config.toml
crop_scale_min = 1
horizontal_flip = true
encoder_widths = [64, 128]
decoder_weight_standardization = false
decoder_upsampling = "transposed_conv"
residual_init = "none"
optimizer = "normuon"
muon_scale = "match_rms_adamw"
learning_rate = 0.0049
adamw_lr_other_params = 0.0013
weight_decay = 0.05
Rows from block 7 of the encoder, named by matrix and row number. Rows with one number belong to one attention dimension. Each number is 500 + 50 x the weight over its row's rms, rounded and kept within 0 to 999. All counts start at 0. Numbers have three digits each.
# q: window attention query, key and value (stacked) (encoder.blocks.7.attn.qkv.weight, 384x128, the q third), inputs 0-63
# k: window attention query, key and value (stacked) (encoder.blocks.7.attn.qkv.weight, 384x128, the k third), inputs 0-63
q.14:608450560468524528463467458493510539435548552525505482494483495357461555477485527431496536406529469493506428544469557488517508525555392507518460549479456397454451561487518510521536529389561560
k.14:414479579473536521587447500486526494485544467476480534527393453443399494428552506459355473591449518502481644490556506534454461488509519548527474481589521505453485517559472458529493521443437479
q.15:439514490583543493551492454486423547499489414502490561434482483590546445524463607504537495477469494522549570485495479450447557439474575456540460382441471487533460444363501489456494475572529537
k.15:419387479493568504498523524383540510439508491434510465454563497445505630464530567561528566473516399466420445461452543414504617485440456440524571492498531545504481557474468596540516654507540503
q.16:516475530527481526411524539545480514521534508480585519555477451492512498423528437508450500437473422438533516504503450586535499448470489526443544475535504535502493511483574466614461419546550458
k.16:571486502478487502603496520543485443519495557483512564530477604525549508498546557545552470427476472601506480493495404535443540401457500536530449496493554475482550452472547436441550487576391536
q.17:470486470463618479553531548421541388553548501586491545433473574477491488486586421438602476452427473474424487473477522529598467533527488480401502552474550601519525518488491508483520611518429490
k.17:476493494602486460550495444575536445516472523503464514581502566574542426393473547460555486526529463514523535507440444521510511474564558509498519501494500568418597531580510492420446454530480447
q.18:509624506561473507498534425467534532513443583545530540514538507565531537479446532569483411492389507545555521563541422542502488480510516478438435487458450577488462476613400516501509431458511556
k.18:481512499468532480645549618460538533553481450452492472484477431493477497504551530503468504541544463451432388450515529499583603538450498536511441442498511480515515496512501406505465550427459508
q.19:504573567526496505479489472469604419507479480525517458487519403489580492561520432513501476500522521677483545548506517502542531395478484466415425581542559535476439489518465463450443429506470530
k.19:486551504475458505537356479503519484443533490468537605555550428560510543463498493486473514434523544495586490525408467453489560608469445543497501509542557445576455451440428599455482583560492513
q.20:431554479468556495550423474506497470464413468442410502453504575615480527574534582547471552525549517559518560499428568578486508493506454515411464513489440507475541548536420613474452467474508481
k.20:548476393460435517423505472421429515498478516495425487450499460521408512610434415465409509533575454481518494548447540425510475521487530454481636595558462507481511534468528544537404542417540531
q.21:411567461542575558562526579490537426560481520540438438564554512447441557505462501600498549551450543362473563461527518471508479404496546505508462486433469508460522450531530464583496498556453497
k.21:581503438577518411443519459562544477465448481574555536532524464429535495518632441515494480579467549472476549406493462462476447478496438467363508453485468494465420502404539525536595450466540536
q.22:562526465400483497393442577459409525485500527501435537477524590488518478493505469541404497549478538480524472528437507503492475488479509531472481538514599514519539478552577517572438533461579565
k.22:407575515547501456541513495481604444553413462517526467483456454528518537481448631548523387487502473449564565450476443553521537540505524427430470492489462548498434414494423508475470530561510451
q.23:413420475620514513510423497533589626506402425495519470434488468492560520525510489463492466494461415563546580561471433480387516487522508472577475590500568508498536566521532497495532510528503504
k.23:436538489558508548545445447456556492549495518509509407525440513491494523488482514456542452564478468549475543494530518522490515443453575484569465559424504530479525457521498480414461442532460395
q.24:606443514519466481487498523491432497574535510569503460445560406452449508460532417432521471483475598484441376519500514476451536513491455524492528560463470429429454560556448519494498471556397494
k.24:510531574509464452489481501551476525535538599528501494480552592436476395487503479545507486488480496475505517451465569466499441546517569499416437406566501496446454487526515421500537507469511532
q.25:481452446427547521446569467606411563495551480524421547550537410466496461531539480526428538535533597530556479490462528527501476575487456448537532510495489561552502551576522443446588486483507521
k.25:437583510587518515553600455531422425567467543516427473473543549546485467462459498597534507531444435487583556482513531486508470396456524472471494578517528535500552442459520516418438469542560430
q.26:570530437528451459512492492467508523537498528556476409473537547365409514558527448565487485503509428477503461453464482540519557414452563513555526527536457473511515508505470459493503413426541459
k.26:498520616557479493533468520492493468481545555466530481566472438483521617420532472522469495514502426456410546530472499576477443475485523561526482437421516553499648409516489435499511565542479487
q.27:499404500543465468517481560509552460507560565502536490430480575582437448555518501473611475547558574546532475533521492538515503602437413556452522520508534468486483490487492614447449513497603448
k.27:401442484512489513562539543435528464528451454538485549410525448530549504502484524487479576511549478565498505479552566543506573563398511422522488566488452484530458494599475539492415482477400515
q.28:423497565442449467522481434485522500472464471477431462538528657510439474506498479479523478545487445547485550572531554617572421467518483498519577390557514476522516465579458498573570540440476492
k.28:507537538459561530599532546555550551511510421514395460449518506501565433485473575438531519525494561501569518491529546574496513491502537565498450439402460504528459559478481471542520444454500532
q.29:481539480456513500503540462497492521532430492502481581460454495556478453554365556490435499398557468532549551490559473500418491496506448552397546464441483565559573491523511569505501460405491538
k.29:440419501471542526536482504480566528574418426487489495519522514573448565521552536500413471504480446565416548481508469538489523540492491458577536533514539588507555442585398492452502538522416371
q.30:566467547491421572526443569490511496460486503557564505506539475469570423486477393490572485439495572536466447466604537481467580464493494543487486586495445448445499506491534483452459573550501618
k.30:643446455441452514387441459477456499480560473495560540573516488486541409479483507459559516430501631469516419540414444504477481611512543531454508493491535430561435628450543546551530489466499516
q.31:497539548532494437534546464464584459524536448484525471499531537509575479485484481448534476599602537560559471555599438568459539468442532480560432506485507458491428519475474459430470434509485391
k.31:521437471465538547483538479551503483512555544483457524500488410471647518492476426491560484448605522462543358516440523488492585481468549520501460505503461445523470591431564557562477540496451537
q.32:535523551429535484560502508495495448428390560539559527469488628513568395472451481539486533515510471547509562505530534493481575477458539527567398449436474479589472577606486465472492426525478467
k.32:459440426387477560540506483519508434488499599532399525408491487534547501485506480514479510571508505569498502482508551516490561478475552571467471469489502553505567503552473595505412476445424379
q.33:541410493434481537501536526468517491538519582544441449467437467387506556469549558504487490443517476565495415550529526482591485489484566594515539474533535500468600452461495530560450475480551542
k.33:523505522406428487492422557502543579552516465519578519509532495459509511437512503465467443482547520443495571620513464545419446585521382477453533496498506456486416564506485577493552476456552505
q.34:483414554549518521437506543528477541457453458460512515496448405514448404534479465474597432460459473506553488460537390431509542531533492466580501498483440530403515510419489445510460541620551533
k.34:566456543485505441485545602462462531488405512495542472408522479485427409541454461510421528482480456521505539453506494427555478472495577454575511467547477462537633433491520494462516567500503446
q.35:568461515502458522406449440492459454510502512437528536540517535470448501529467551520516544477537583435517636485523538452378577507548522401503634458516517537526440484415495481382544526518515506
k.35:367497475488550505493487478516592467528429554469442442549425601562599579474550519460503538574489438543486535511464544473530506465526526535506397559466487466470564467540453496459420516535406553
q.36:520537540518536416494599501507477511572532514585486545495458489459494442500469506477534511511455475518546532399533539504459449540478484531464364501525523420515501457463407515607525444583538472
k.36:502549437528554576557522571511556489523450503507480452449459515481523530468506537483434492551465482558454581452479545468483442458508515508517467459552490523493658516485395488461433455522416549
q.37:481493452434550464464453477523447587539471566421513447582466487461372461546541476493447461417518494539509455530475562499545599529455520531491404472454454512482611591435589472437428446482409473
k.37:463524590473462537531461549420534446578474448429508430578445514454460507479516453474525453499495422502493553549530386492508449507571480534507607572525434517466511542449555453560589585455622525
q.38:419438555410479478539489425447594522470418471503449531479521516526558594503512460551621601436571458559514489467519504632546503494546449473555576554490465516479527426528486461502466489406412528
k.38:548541470577479473519542495535479413484451603497526508422504532567494480486483523457538526419502496445468522404435499632488474429475501538536495387485531552449609448555547517451437478536527513
q.39:501540470468506529584525499539463423593398462548527598543423464556539510454433523512509527515464503408563558439463401508463508487472484433479470523510510507499507483612459495517617485586556518
k.39:504550501509477504449471419529523535483457502498383550437541590627491501505505479507474509569540466507413428495426515412540469435532438490511502496506569481530551415500543578540453585614496527
q.40:504555463516593516502488514462555593505509442515526516451520435441545530487538570510385553510469516487426486443532607438464483485447425492501414450521572464512519522538466547333449489512430513
k.40:476391479480510486582603484480587543502574472551569462543475429447521414499435535520501442512373482475489454514447531516521581499471501513440578534453550488565450464491533457528583421420511549
q.41:520497505511571524565503434559545504523544395503481543499550575499556534501505493471423467564520499353476462536465343514574468511531511464519488555473532511570425474458536503536573446461547495
k.41:550484481453555490482503494566420481505592511525487539523545491513472499473442424520419448517591494521574486481406453459432567518496493481504533455517511516504364516525551481593574495554529552
q.42:505480504438442492458494462489546489511484518500564472558470491518498498585551495568582489479473548544429483588441567437442510474532483500506413541453451467430450508505515549515560460427496547
k.42:459533612560404607522450522410543478469617381478453571533541506488482471528475520510478518537392462465511539581514428491457534554432502481509568601554573501540457547488556523474496525496455426
q.43:613509516534455487664490573454516468459531512489513581459467411470499505485478510453482476572616527484488451467487565578461471471557566548528496434466393467562583497504496482524449431441548480
k.43:465459485562528512620608433454512426479505562534446547467468443498548559477480520508506475511524513459519436374538484504591470514456556533512370497525483499532546507544510481466495464516503437
q.44:479610516552550401534561516487415476469464569405470490526468547422489561587528526542503404502588529520532539469399573489520481541517518496514499460533438531548447526479505475428462533491395423
k.44:500474567586498465428535519467491475498477470584546414543528433355426451518489494483504446487516477499580469499584541517538505506598524549529497551372440546446476528443490410567502388382529537
q.45:512533563476551415451580501502512506480564606424530488525492523545537507533572437352502429535461527489489445605511492382519422477554517474494484541512552499438523570505462491528573468440529535
k.45:419573472553536478425496464480464452499430459546515499462447567580556486437611554460508451502477504562513559495498550512476471508556497490581514601562365527445475412561540403451457479524471496
q.46:570468425526581494593493525510537452382485494496481508470488495526488550476464498536507482506475503495485494432526557500517542497506543562513536486495417527512604581550501508455486519466469523
k.46:466537571495502515498413460496448546554477503483576519496485466479450511512548402492448445483559603493438465541494488461616567516484374491512530522472481527483528537538600517583586532513502492
q.47:453487499550556466542586494445457537604515474507408457457472555540470544484475466483396417524511540472500507500522470500438415457612461508589516579454469465526514491465480574473476543483486409
k.47:569552457557512486504457447593529525485476446477454404529444570476505595529495387530401458517494478552507512455455620544533479465489506526496442546471513522515545549538493498401512466438577538
q.48:436574552526414575594421534474506442463410397580507540478488443526509521518495573540496594522482526517510572615404534546468496476432510400542584526503473490464508502502523509450528548497475487
k.48:450479533514531474490578483463579488532459551478504465462452580481589521559505554495480494545499528548587477445411545468511471442424548488538388537415473453481582493523423591421407428565488445
q.49:450524456446565440560517550488492461502550555526535362519448470488434529523484511519550441424521409555527524509518567488533534497604592501399539528479522463493459477510493488545473463436548500
k.49:583454477437528465450458463569449505534490517475479516577454574530432503582583417485544446417546451390439493455499501540529544480414470430430643456530484556536480569407485400528456473462501443
q.50:566511525519459540444522478632485436511507563541556481452522502563492462442433541481492494520553515435472446542500575493568469507492482516468502403592612580547445522488434523569476486465547529
k.50:550493498440421481505427464487398542546519466462514546470519439460522478475457479594610540472553579499397494550527492530512485543455442468593583509532508478510292474488489553502488573527444504
q.51:490549527489523559510507456553434473593581518480550635504514530589463469493476631545600497446469528502518513447504530557470529524454446435488489438458475501456477526544604510496565459518492534
k.51:471491446508531513570531486536527547527520548501507477579486497533554458479461607481488535555491599429569482461548607567585471453466580526515474466504484467483537528512569459492484445533414532
q.52:495540441517471462570559498514524526443505557538487411446433576539637415462525471488458388545485509506369482434474501493579486559415483517498441467476551512481485519607549541406552488475539424
k.52:516526489465433483467457519561467510509572511420641546545589460414466449465488429508550527455509457558406487578554439504442476532575407470539661520491510513491422529497479488508613507505551501
q.53:476468590347476579407432489485485483555527479446496461512495512453447507497464532454581625428515427481545494558502457500563510466364545495505537520493554512520477502529562540584438568460510526
k.53:522426522541557528593493553517562533525492467451403494476520554556593469432488602486534517509526470524566528439465497527506526456473561411506388535499551444556605544524546483579410505483476422
q.54:580426464480479549434565530537512538494420445550490505455562415487476515507475547556491650460495511574512497484522445524510521495497547518455528545551492460441553386498517449583482602433477554
k.54:591450472499464525442520521455545430468450494505532597490486553572365517569460580516583471497412568499524447507504471584439545531433452411542405376462538485475546535538434624519559452561508527
q.55:510492494535401516456388536481528529472483450441519484586516516583579515436533481504566476514522411505489462505513453572438479507448459517451578614493519485521456422511533487648450636488513497
k.55:519510464444486584476491495453571593526504536486601481544511484489501419548507512473576592435478574502497498458588484539469471480538507473391485516501452492452470581441497444434558466495530524
q.56:458450484475535519481531525464601531551550497442435418506439467508445568483509581497577460525394456507551527516589447555560524460534574498384556490528472526514547465439534386508446506527593552
k.56:496395418631604458555561510499500463443468523484438501497464435595530466575481529447501526532508542440596495435474598506586548437453548512527421435503527499550641473493497469462420463442466435
q.57:520508447599506456516434485491493477544492465537532574568526547480476544451543427497436460452460490481550544521608436467532496536553493510444557448580498561428543453503475466416545473438459437
k.57:533560491510564451547638462479423533399555484506506416551499528547523552475412584477523477465525452490483574521526457513500490515571546520479469479475392588405415458406518487500422581558505517
q.58:520428414493452549415529576474465568451551565497473525470557507594480449502534426495467544585422469505513443541507517504452452497539483471435468483477604411524445497427407513559525473587481617
k.58:506552503429447516433404458514402515499515429473584516548580522502407440473479495511542551438523507472435502573526452488441500508545431471457565481489544482498345503466471510496607543481602601
q.59:455569525634479464516447536459461471507538483589338445448451479532448510531483458461429425508496520486469599530568508442513492519486446576547452566512546525505484490465519547506539512589502380
k.59:530444427554410446432389484525474512526563431534502490470543479439439544561501446480461453470541539431537487523504478434482542505489491493444570557506517527469406546440510505544460562477467508
q.60:437430523516572565508456444614521568534570514482595470436547534444526518563507461519493513498511461482437541420440501483596500536464462494526536476573537502576558421602436518436515485549449505
k.60:509534496562594563536610538509517499403496543521459505490508438520593568464526517523485532538494481506532440413468567462506478488431544532539380452515486489502614432562427503459443449535407443
q.61:390538439543378502534451497490538450476587409471514527572627488515603497464549533554473540591490490544495435572483463478442532476502514481416524559449456536490429548518528541431472530533480541
k.61:415522602494573475521550581492517551396519558543415481457420487495571536547484554544491486500485538580539464490465427470482446500543548452517411494547516487575490533466525505505500506527585458
q.62:467545509491484457429481500562494395434482480441487545543590486561483513523422429442450572506470542516557505520477443527377500515493492568542412486460493501442563503389507504512476514608485536
k.62:484490529480497463496538510494565485488556510588450498492504427498545467528588477495458529533504500507533474551527466417401529571564575539395482459455486464510489409599458535542381539488467463
q.63:484459505498426502393580433458435538451506517562513458569592522407513399485485449521485543492524569506474387460446476523487469459564495473507523468549464544529430539515500508585493468485575496
k.63:537511523437442463419438541539397463526525470480494567485546427433428486495485407510515507431476471491481485545556433519425566586511449519460655499542548513539352509465527471519613551468569536
q.64:512530470572532472562526503532510387546526436584447422464480469416513459539483455526414453494496481475611533430517496616507562491454569418398508482461573437517597465522519497501485545570482463
k.64:465484527526571491542496502508546504471526575485438484506541506475471563530500560511565426470558445521536474417485473523500481466476484582580470398478434485445552489451424499528500407538511455
q.65:390420397496503558558510478484514498532476519459455528491481512612489491474460530585459490542593538548489546484540540539512382462520502568594555477496524535531569452506478469450442409571491416
k.65:411497455574543441545562495486496479532456575523452451432482504518513559379585521485413467588414521485414533483484502473592494543398559493567553517527517546562593465558509490503409536580489464
q.66:545506486427383479542445454467480448452490481499546554443516485490470481487485554624513530479491435448535497475610516483519495530544454524563544491541545618483567415505465460447516572396508489
k.66:487425445565536500469579545507527456504427532583402555493436500576508540483531562541479480516459486521511549409537532492502537449486585545479449579516558564471589419518457536490459469505421364
q.67:513468553482515502541413457464462592525438583525565513497496479428484518538450536487390502453505556559415431555459521496521446490626395538498484460431495456570438580531559495552499472480380538
k.67:573514455396426535510473499461410594490520478477651482497507466458476456521418486543475550439430539624408522575482555424468485546483450432444506557587552478573417527514592509501537593417482542
q.68:480449514552526500519565420491512588552541493559534460546447476490546426565517527517571552485467473430544521425430533435459523522469502494480586426469491483471498476503467481455525471500537549
k.68:389520577538519542472468534437499509415576439491430488547512427517424497436425383478449431431553569465500487541500520521542492511483474638519525552487484584457482452498352458493467517532548476
q.69:551560487468588508461493616435519517470458483508527469582607540570515430435436427435491544570550455439454429541518489414481547551495519454446484496511499485480531525572482467455502502439478562
k.69:466538455479484388587490542547520539512509531535407477438460549526451405466472415476555475470508502501427512545563430514564521502526499435421467492588434558480582498550546527498553546461455633
q.70:515483483527534387593538466462455435431455458599463458484534501484459575582462496407435539540465604563579505438456493510614669519441494371501428495480422535566484490453489476536425497522543419
k.70:483506464435488516527505496490523514590467496523468492521407451385498593543493426526514497614493526548512528391489549459544536509539433527421433531446533493459500523584468548552487506471498455
q.71:508492599511503498429439446461521599449557599386443547554499436463472459550549512460527443562582471485552519538461480504484539489584437513497456523502504414542511572433410457509554485507465548
k.71:486531509413473454421426544462488545497542488472564437538540544452536404542453404537501497512495559490465452498482499497436509535496447476494519516482555457464420607518586557507549521437560544
q.72:559435582524475485410515449495464577523605563493533448457550559423426489550500433470537468510484509514473421525491503420532518560500535546495578505552464379540466499468518482609511467425494477
k.72:417450555496520432531497566516516424491517420540510539474495514473584462471446511461420538569523558446475575459586468498531456551491464565485503412497450544401553553558507551429520483541518434
q.73:517523558450484568614481522552586429559506490475555623487467549591531529439446427502547571534402510512511491513490438544475561514467546504449517504481435477489498454467516477544505507622456551
k.73:574506467475499493483464423465519471540503551502621515450480553483451504531527521503545534513573530490485509540526546507493462534617460506480596490477463494501494549448529543637481484474502622
q.74:535437448531422496448550470504449549499484609530484520555494535494501380539517421528449474453524491554442386502537492471468489603618492564516474620598539477512478506470526501450528526507500491
k.74:485484535416441511397429503564482464519492415519608521511539455489460481518495452473570522433501469463475504514512430483477520533430406435463555560531544462544394567479536469615591557465524579
q.75:536542473441423510465579556523455559443473446494587551500534524451438471485473475532398468392485490498511428483636554483523457517525474550592456470573416519392431565450483452557557547494515562
k.75:529438547528541455451563640551443530484519533580507568585572565497477429513462535492510471521460516414560479477470439508459509537480547509509466491477584464538417432488417445472579437518492489
q.76:476521514480555462459488543451494432479513581527497369466508567559517540514467506518418500523484543451512544403512528457537580418453497511468447458470481399484573460554492523576475536537501558
k.76:482442589551467516530462501462517563450515450528528478503592446536501508477440488484418472529569558527465506479441445485468554436516526468499493426534528472542529497552611505538580435479388531
q.77:391499496503525437504493526496548411540473537595411406532487489587523504533515500527491510553531501487480610439475575500459551441506526549477433477411506506458538527561519502471472483535530503
k.77:523502480569500515556483449502534423479512486454439470468528468574506590485477541535489617555544485466481536484452553431521534464494550486470497481496414464448579505571489452539447523485452372
q.78:460584431434514523475551551519457520481466519431511465454455528494502472438552506457589534605480506471508440540512527446561493490484487485556484507497552434512418450484454583517424494526505471
k.78:481480489510550519529505491421559399566509481470385514465473465511537564449586466470442529569468462540549515465494520498487442481405507499421439479486509565547603528507475466372422487527469545
q.79:553478543449377500509462510548433610552509477435533569504563458400473441546482531503491470434426502559509508597499442511512490491508395528595500542523488523536446508422521411477537468410627518
k.79:505490497474453511379448505498454575482529495511619502533594485428474445506483493535501455430510527553534440611520508496450512525489475441505527532546525463501372588429545462538578484514549586
q.80:457540524556581474539550563395498506509494475486450543572543469525469547479559563464544472455565502458559589471513444589404524501438519476523542505464516510479420460497524475501615538570540560
k.80:600539425465455426464501442466466622496491502460567495519495528508535462537529493519542499489507513404501419554472552578579528504588494496493522564384494498494427474489543414570508416451532467
q.81:470491546522445517569476536480568493529578523454419462492514436565501525445509545532564524574516512529607584554515570528458394450489562500491469567512535574531498470496452490421456525516478487
k.81:467403520595590536550501468532458455441520545489471526524498574557546527459548539507515544579503509437615485414505542486530495462392524514526484398353489509505648532496501493468373491496414528
q.82:423445513536561483497540581537551518450478462556439496505624502591525458527448499397580480498390474568523603514395411497427599416442562445497482520532536554495539403462510483489422456492511460
k.82:411557537500432426474456468530560481554480504494473509519417529473477520610477551495569481487517485508458527446491561543462478445528445498528462413484428508471574410556410561462451492566457553
q.83:537403494488468490512449604472475397508518384632509565475425508468567538485521457470554542438411443532430494498485552563589420604494511529416550412501558518473531525537570539441575562465505457
k.83:462506544526539512560603483527495458508452489552460564513443504515532533525519609515483507446496439492470516453492506532499439540542558487567430512458415579547553432544364421488493481550528391
q.84:496579484538520466518510605502493578480487517513490582520581472515466496481526507552449531430465444474525470471444437525468439487406526487388460437502421572372550579487544586428482453474592472
k.84:554550455571457497449510562529488474545535418462509496498430471492453463516480554541569574478543509466571489388556509478411454485596560505436387453503468451385548592556510515555475462454528453
q.85:561611602505462587418533532517557545578555463444478507551472539499416550441570518421522448489438424402502450461413486487449562381467444450474455589550617536498564510495518564538495495493495574
k.85:587488581438454556560423495479493565502464521398467503477533516532471484507470520442516505454505420539475498502438431538401456486466478470502557560539495455485491445423448510523456605463554558
q.86:495521463466609506468457452545533472415414537424477476428460552490570528442511383466448483617553480471471466502513591441558466412516521504587502587530524396492549409552530582520469514451450489
k.86:621538505427515554541500475480470569541565504472564445524551497469463437525431513467488459470542502567476449590506433495459538538481450448507631539480506424472376505407590503532529604470542594
q.87:433423519555505438462457378514477371505563416499473534495588506534470513571485565489521516499517505530471540560476455457445524554481454442523525576499536624508448519502459465550462459475451437
k.87:446504377556490501515523459525523438484508548554443445469512499548563483565519504493502511557494519533524550532483558510563570484490544508509462548449428476464588521497454511465490446529442418
q.88:536517462507480535521527461474458638447468518454531363473490422465459490615527580552454511403524465499493438520539502436516438545455511522500552413473431499477465453484516532464513485528551524
k.88:578590553550462491436462534543424500617495454477550450496460446501503500500539405474466455470484501559463493470555488449445559560464447561500492564534512530479509451476412526454533504533581457
q.89:411464381507550523519531504541593481511566487478557507464454470478524515459471515496510527497485555556505513529557491507537438605475529539534597513505486562524531554514514524464553524528467511
k.89:557500492559434483548551461573461531402482465513513528497491490500468437557455552496534517445460497399541506587545446459491568492483530492587591433503542438565361458408564520461525551511421481
q.90:522598555461543491484482419536472501599509524465572473487475480525506521467537547420539548488511529566536536515495469533414397429472511484498579450390443620615427603529499548467596503460478595
k.90:366472436522538586560561565484543502482451459456432479469505507545516490493628567536528534488522494465572477507519550578552483495528481516524448443573483457459542529527635488391432457470450358
q.91:531516557516512548496569457554529489505547506420495437476457402496519511461462503587434433418531575403388550526517554487480513437510515462511420466550535453462500577485476494520481484512429425
k.91:547548542429498583449488520498466520482507524456554538578546495467483533517510493516481495487449435537467463502481480479536528440537503453491558528559495502544361457475548572471594482443594598
q.92:550467464480469483400420462485534510437481540523480471565506560530545506382540441542558427599517385442417450518485562506495467510565523560489530470457527492517492515460481518501441488488495455
k.92:454464521432527428392433481554515547517495445510511469481476500492486455406459406530501508484551494477414530546501409420600403499584521561484583489530511467512470552447453458518531546498594542
q.93:478529444528473502512451536526459504469420549479487465546412514481462565568554552529606474420504518618445435517518528450548542536496450509501373590581500544539406561550524505503440478499450437
k.93:506466485470587557536584493470525545489459593478457480501497515508568568422528477507437481624527436457615478500492583563470458477457569512510366431488545493506562521523479512446458526454436499
q.94:562534526449514533419460458510470417534402441539573539475451564414512603484488518495532499508533555445518545485546414503526566473537558477411514544508427500476460480521500528581528531467530540
k.94:590566522428474451594450472497491531464508484476542547473522558468469523441538443443524420466436516511436517543507441523513448421579470560527519519480499488504416498453472518537525522563598521
q.95:560479472508489560529499491535484452468591439477491667439465471505613518445555497526453560525551552499447520534485487652424432487503497477473550496445478461476533498530485480468541517519502513
k.95:459475478626546538521563469430545388450471522535434522497476507558520590524531619473521523478491553522551513506461531526537516515470542509525482523494497592559589454534503483473440453615458420
q.96:569554513457437487461414491553420542458489543453419459499610518609563537411562481442462420473592486486484473438506493462419537507539506570498496490496536532463472503507495548607507479480583505
k.96:544574473460392447473447514476417548500512451480542509533559508461499468512494444485516520395522467487486535554532457566495527533509459471457603479474528465510339508460577499594578552448542528
q.97:506593472425456501477467477524445360449519435569434591537567474507540546515564516483478598537478525538510550531527465541415523525458517432476626466531507515502448465417490487539573525583501460
k.97:460478471515587491461513487584534516515462498565456492538426494528482558513546683449496531527534534489473426464406555466550476532512492532570465588551391513535517542488442483469494452552501549
q.98:606573456491435444496412520596496500528444421490537549521511511453392467480441450503453449485544551563564486522479500580518513456542494536411559523498603410550556531459549483597564537467488506
k.98:473489536501444545465490482532428502592471422461475558557517514500485459566463499502488518511505461491485497517551463428409483535457511534477491497552525562466366462597445433605587641494573445
q.99:519371568491545483520556479492578537463464478489506375546460487469509525496509515571485519534600543446455495498469416577464491507481443488523486498469502390501532455522463525462432503501472537
k.99:561450522453503523559472500543561471492535627528505471528487470456539538558411503527507520454476473485483509490596519459455421489500499430510552492401475486458530464575470517491425443423386590
q.100:469552431516583418448530546464443439520476457468553491599464475394487446566543611536566580444538445445553451429597531430458557470484467529488514458484496397448451434533484514511517540471546553
k.100:484453411503506536574511462497446597528500436511563509426482443407499592443452477578555496488499504445535505487554483389490485496458455510452466531471541431543531583459539418592481488457525440
q.101:503451487554474495486615533566525535526579594466514458612476422483424472534420540469510521476461559556451452501444536537482388487508489551590481458446478504482454463539464549367527464516462600
k.101:524515519462418453485477497459499496470587456471557512490536428419436517487493492584522590385507550503443537488537453404520571512468414464518558428458550537526425520468491504512572525493525514
q.102:498520466495548495527505487508505500553478521587435501397574449524613457453471477463417523505487556493555462460433451489455462518494575512526562601493504520473553532472495479519426536557593552
k.102:465465491471515418528456509580550429569485419483487420577499526512652559462508511511479553473575441493522454484558511536493427490496555577486559503479517480561507391521460507494516580605445483
q.103:429438420509621554504561438538516473556529497492359510482467491542462532484512510450513528490527461474425515499463565479496472546465626531481449515503536573558594490518455425503504447437443418
k.103:566444445547601530543568359537527516475475470564454495522373509472507474490515544347497404560467525490497494512468464532470481474564509497497443485410379464451546510546563582471507459470494439
q.104:548361544547483502494478486553500494454533517431489508550495475490515512547454459474555560558486512581463455586473472480529409502462587470473487450534436499531489476486470462449449428499576482
k.104:491477504505563504522501554505568417449496550484391594447487490570531479489512489532437556545522554507560506533501512469487543476544505541433394553569503554532554503515435542439364419465521439
q.105:431463456477551444491551460424557465499498649475475524506498557556524507518440463480517388524473489434458481480438554527520476524491418532479468446514456592458641475577486539496373444527436592
k.105:442429550499548564548565509434476521532501571418448531443514505495431489496551528450440504514437471505502527441473629542578536503476563505545430450517526521441513397508526396530471455548439498
q.106:458495505500539517457519518353501566548430499579557442402463519523515483512554541552564510563509428449479492584479588456558504409511502609527592546455468507602498482481481524575402459461473532
k.106:512570474481464456483461481461447539489553396499518480584553550489426468535446524617528502495453472442507428475572414542427541468442524449521589495469546466571428480476512557587567522497485491
q.107:486434539489471492506501508513568507492468422527534529524509533423564543470466495486517503513461465487397519581515501501549554487459461481476570467481585451511450512519456550540548563458393468
k.107:466552503503450539469464522498562455489500430532464552452470527518518493492442510471471436617464444494545545449448585493449453508511515498504475497582479488552599441533461562430472487458500466
q.108:449580418588463511628557512528507497467474610529565426575451483484522525458458549490499429501474498541552560496534473483517471443481464463547409439351530465516590497530522511509519430499485475
k.108:480502502592561484532567498536572504455466596516427434430459498516505492474508480512505450581544559540500463501409546469509486517445560535524441449529552553512658550535420522489385433541484483
q.109:534423576519504471498502411488489542456565579548524479465488564450500465440527428525544354483460470524454479449506524447514429416582539502543471513488497574472424505502571527530514484494483473
k.109:558596535471463478485471529444531536492541531537463592417487494474515518455553478441439530486564519551406617564477507584533424595521501446480571487542487516510501361493516572440528610484544488
q.110:495504534487405521496469451559473623457599522542527510555567613422431420520501528456494583512492479482519439518518646457480547485475404482412502482428444496472572580495476548530391486468543587
k.110:447554558463472481479476553514492509513579563422451470503544570419463497468543477480452434566568536568465502462479498470417483501419516458565468592556375506515577584468474445554558490503621471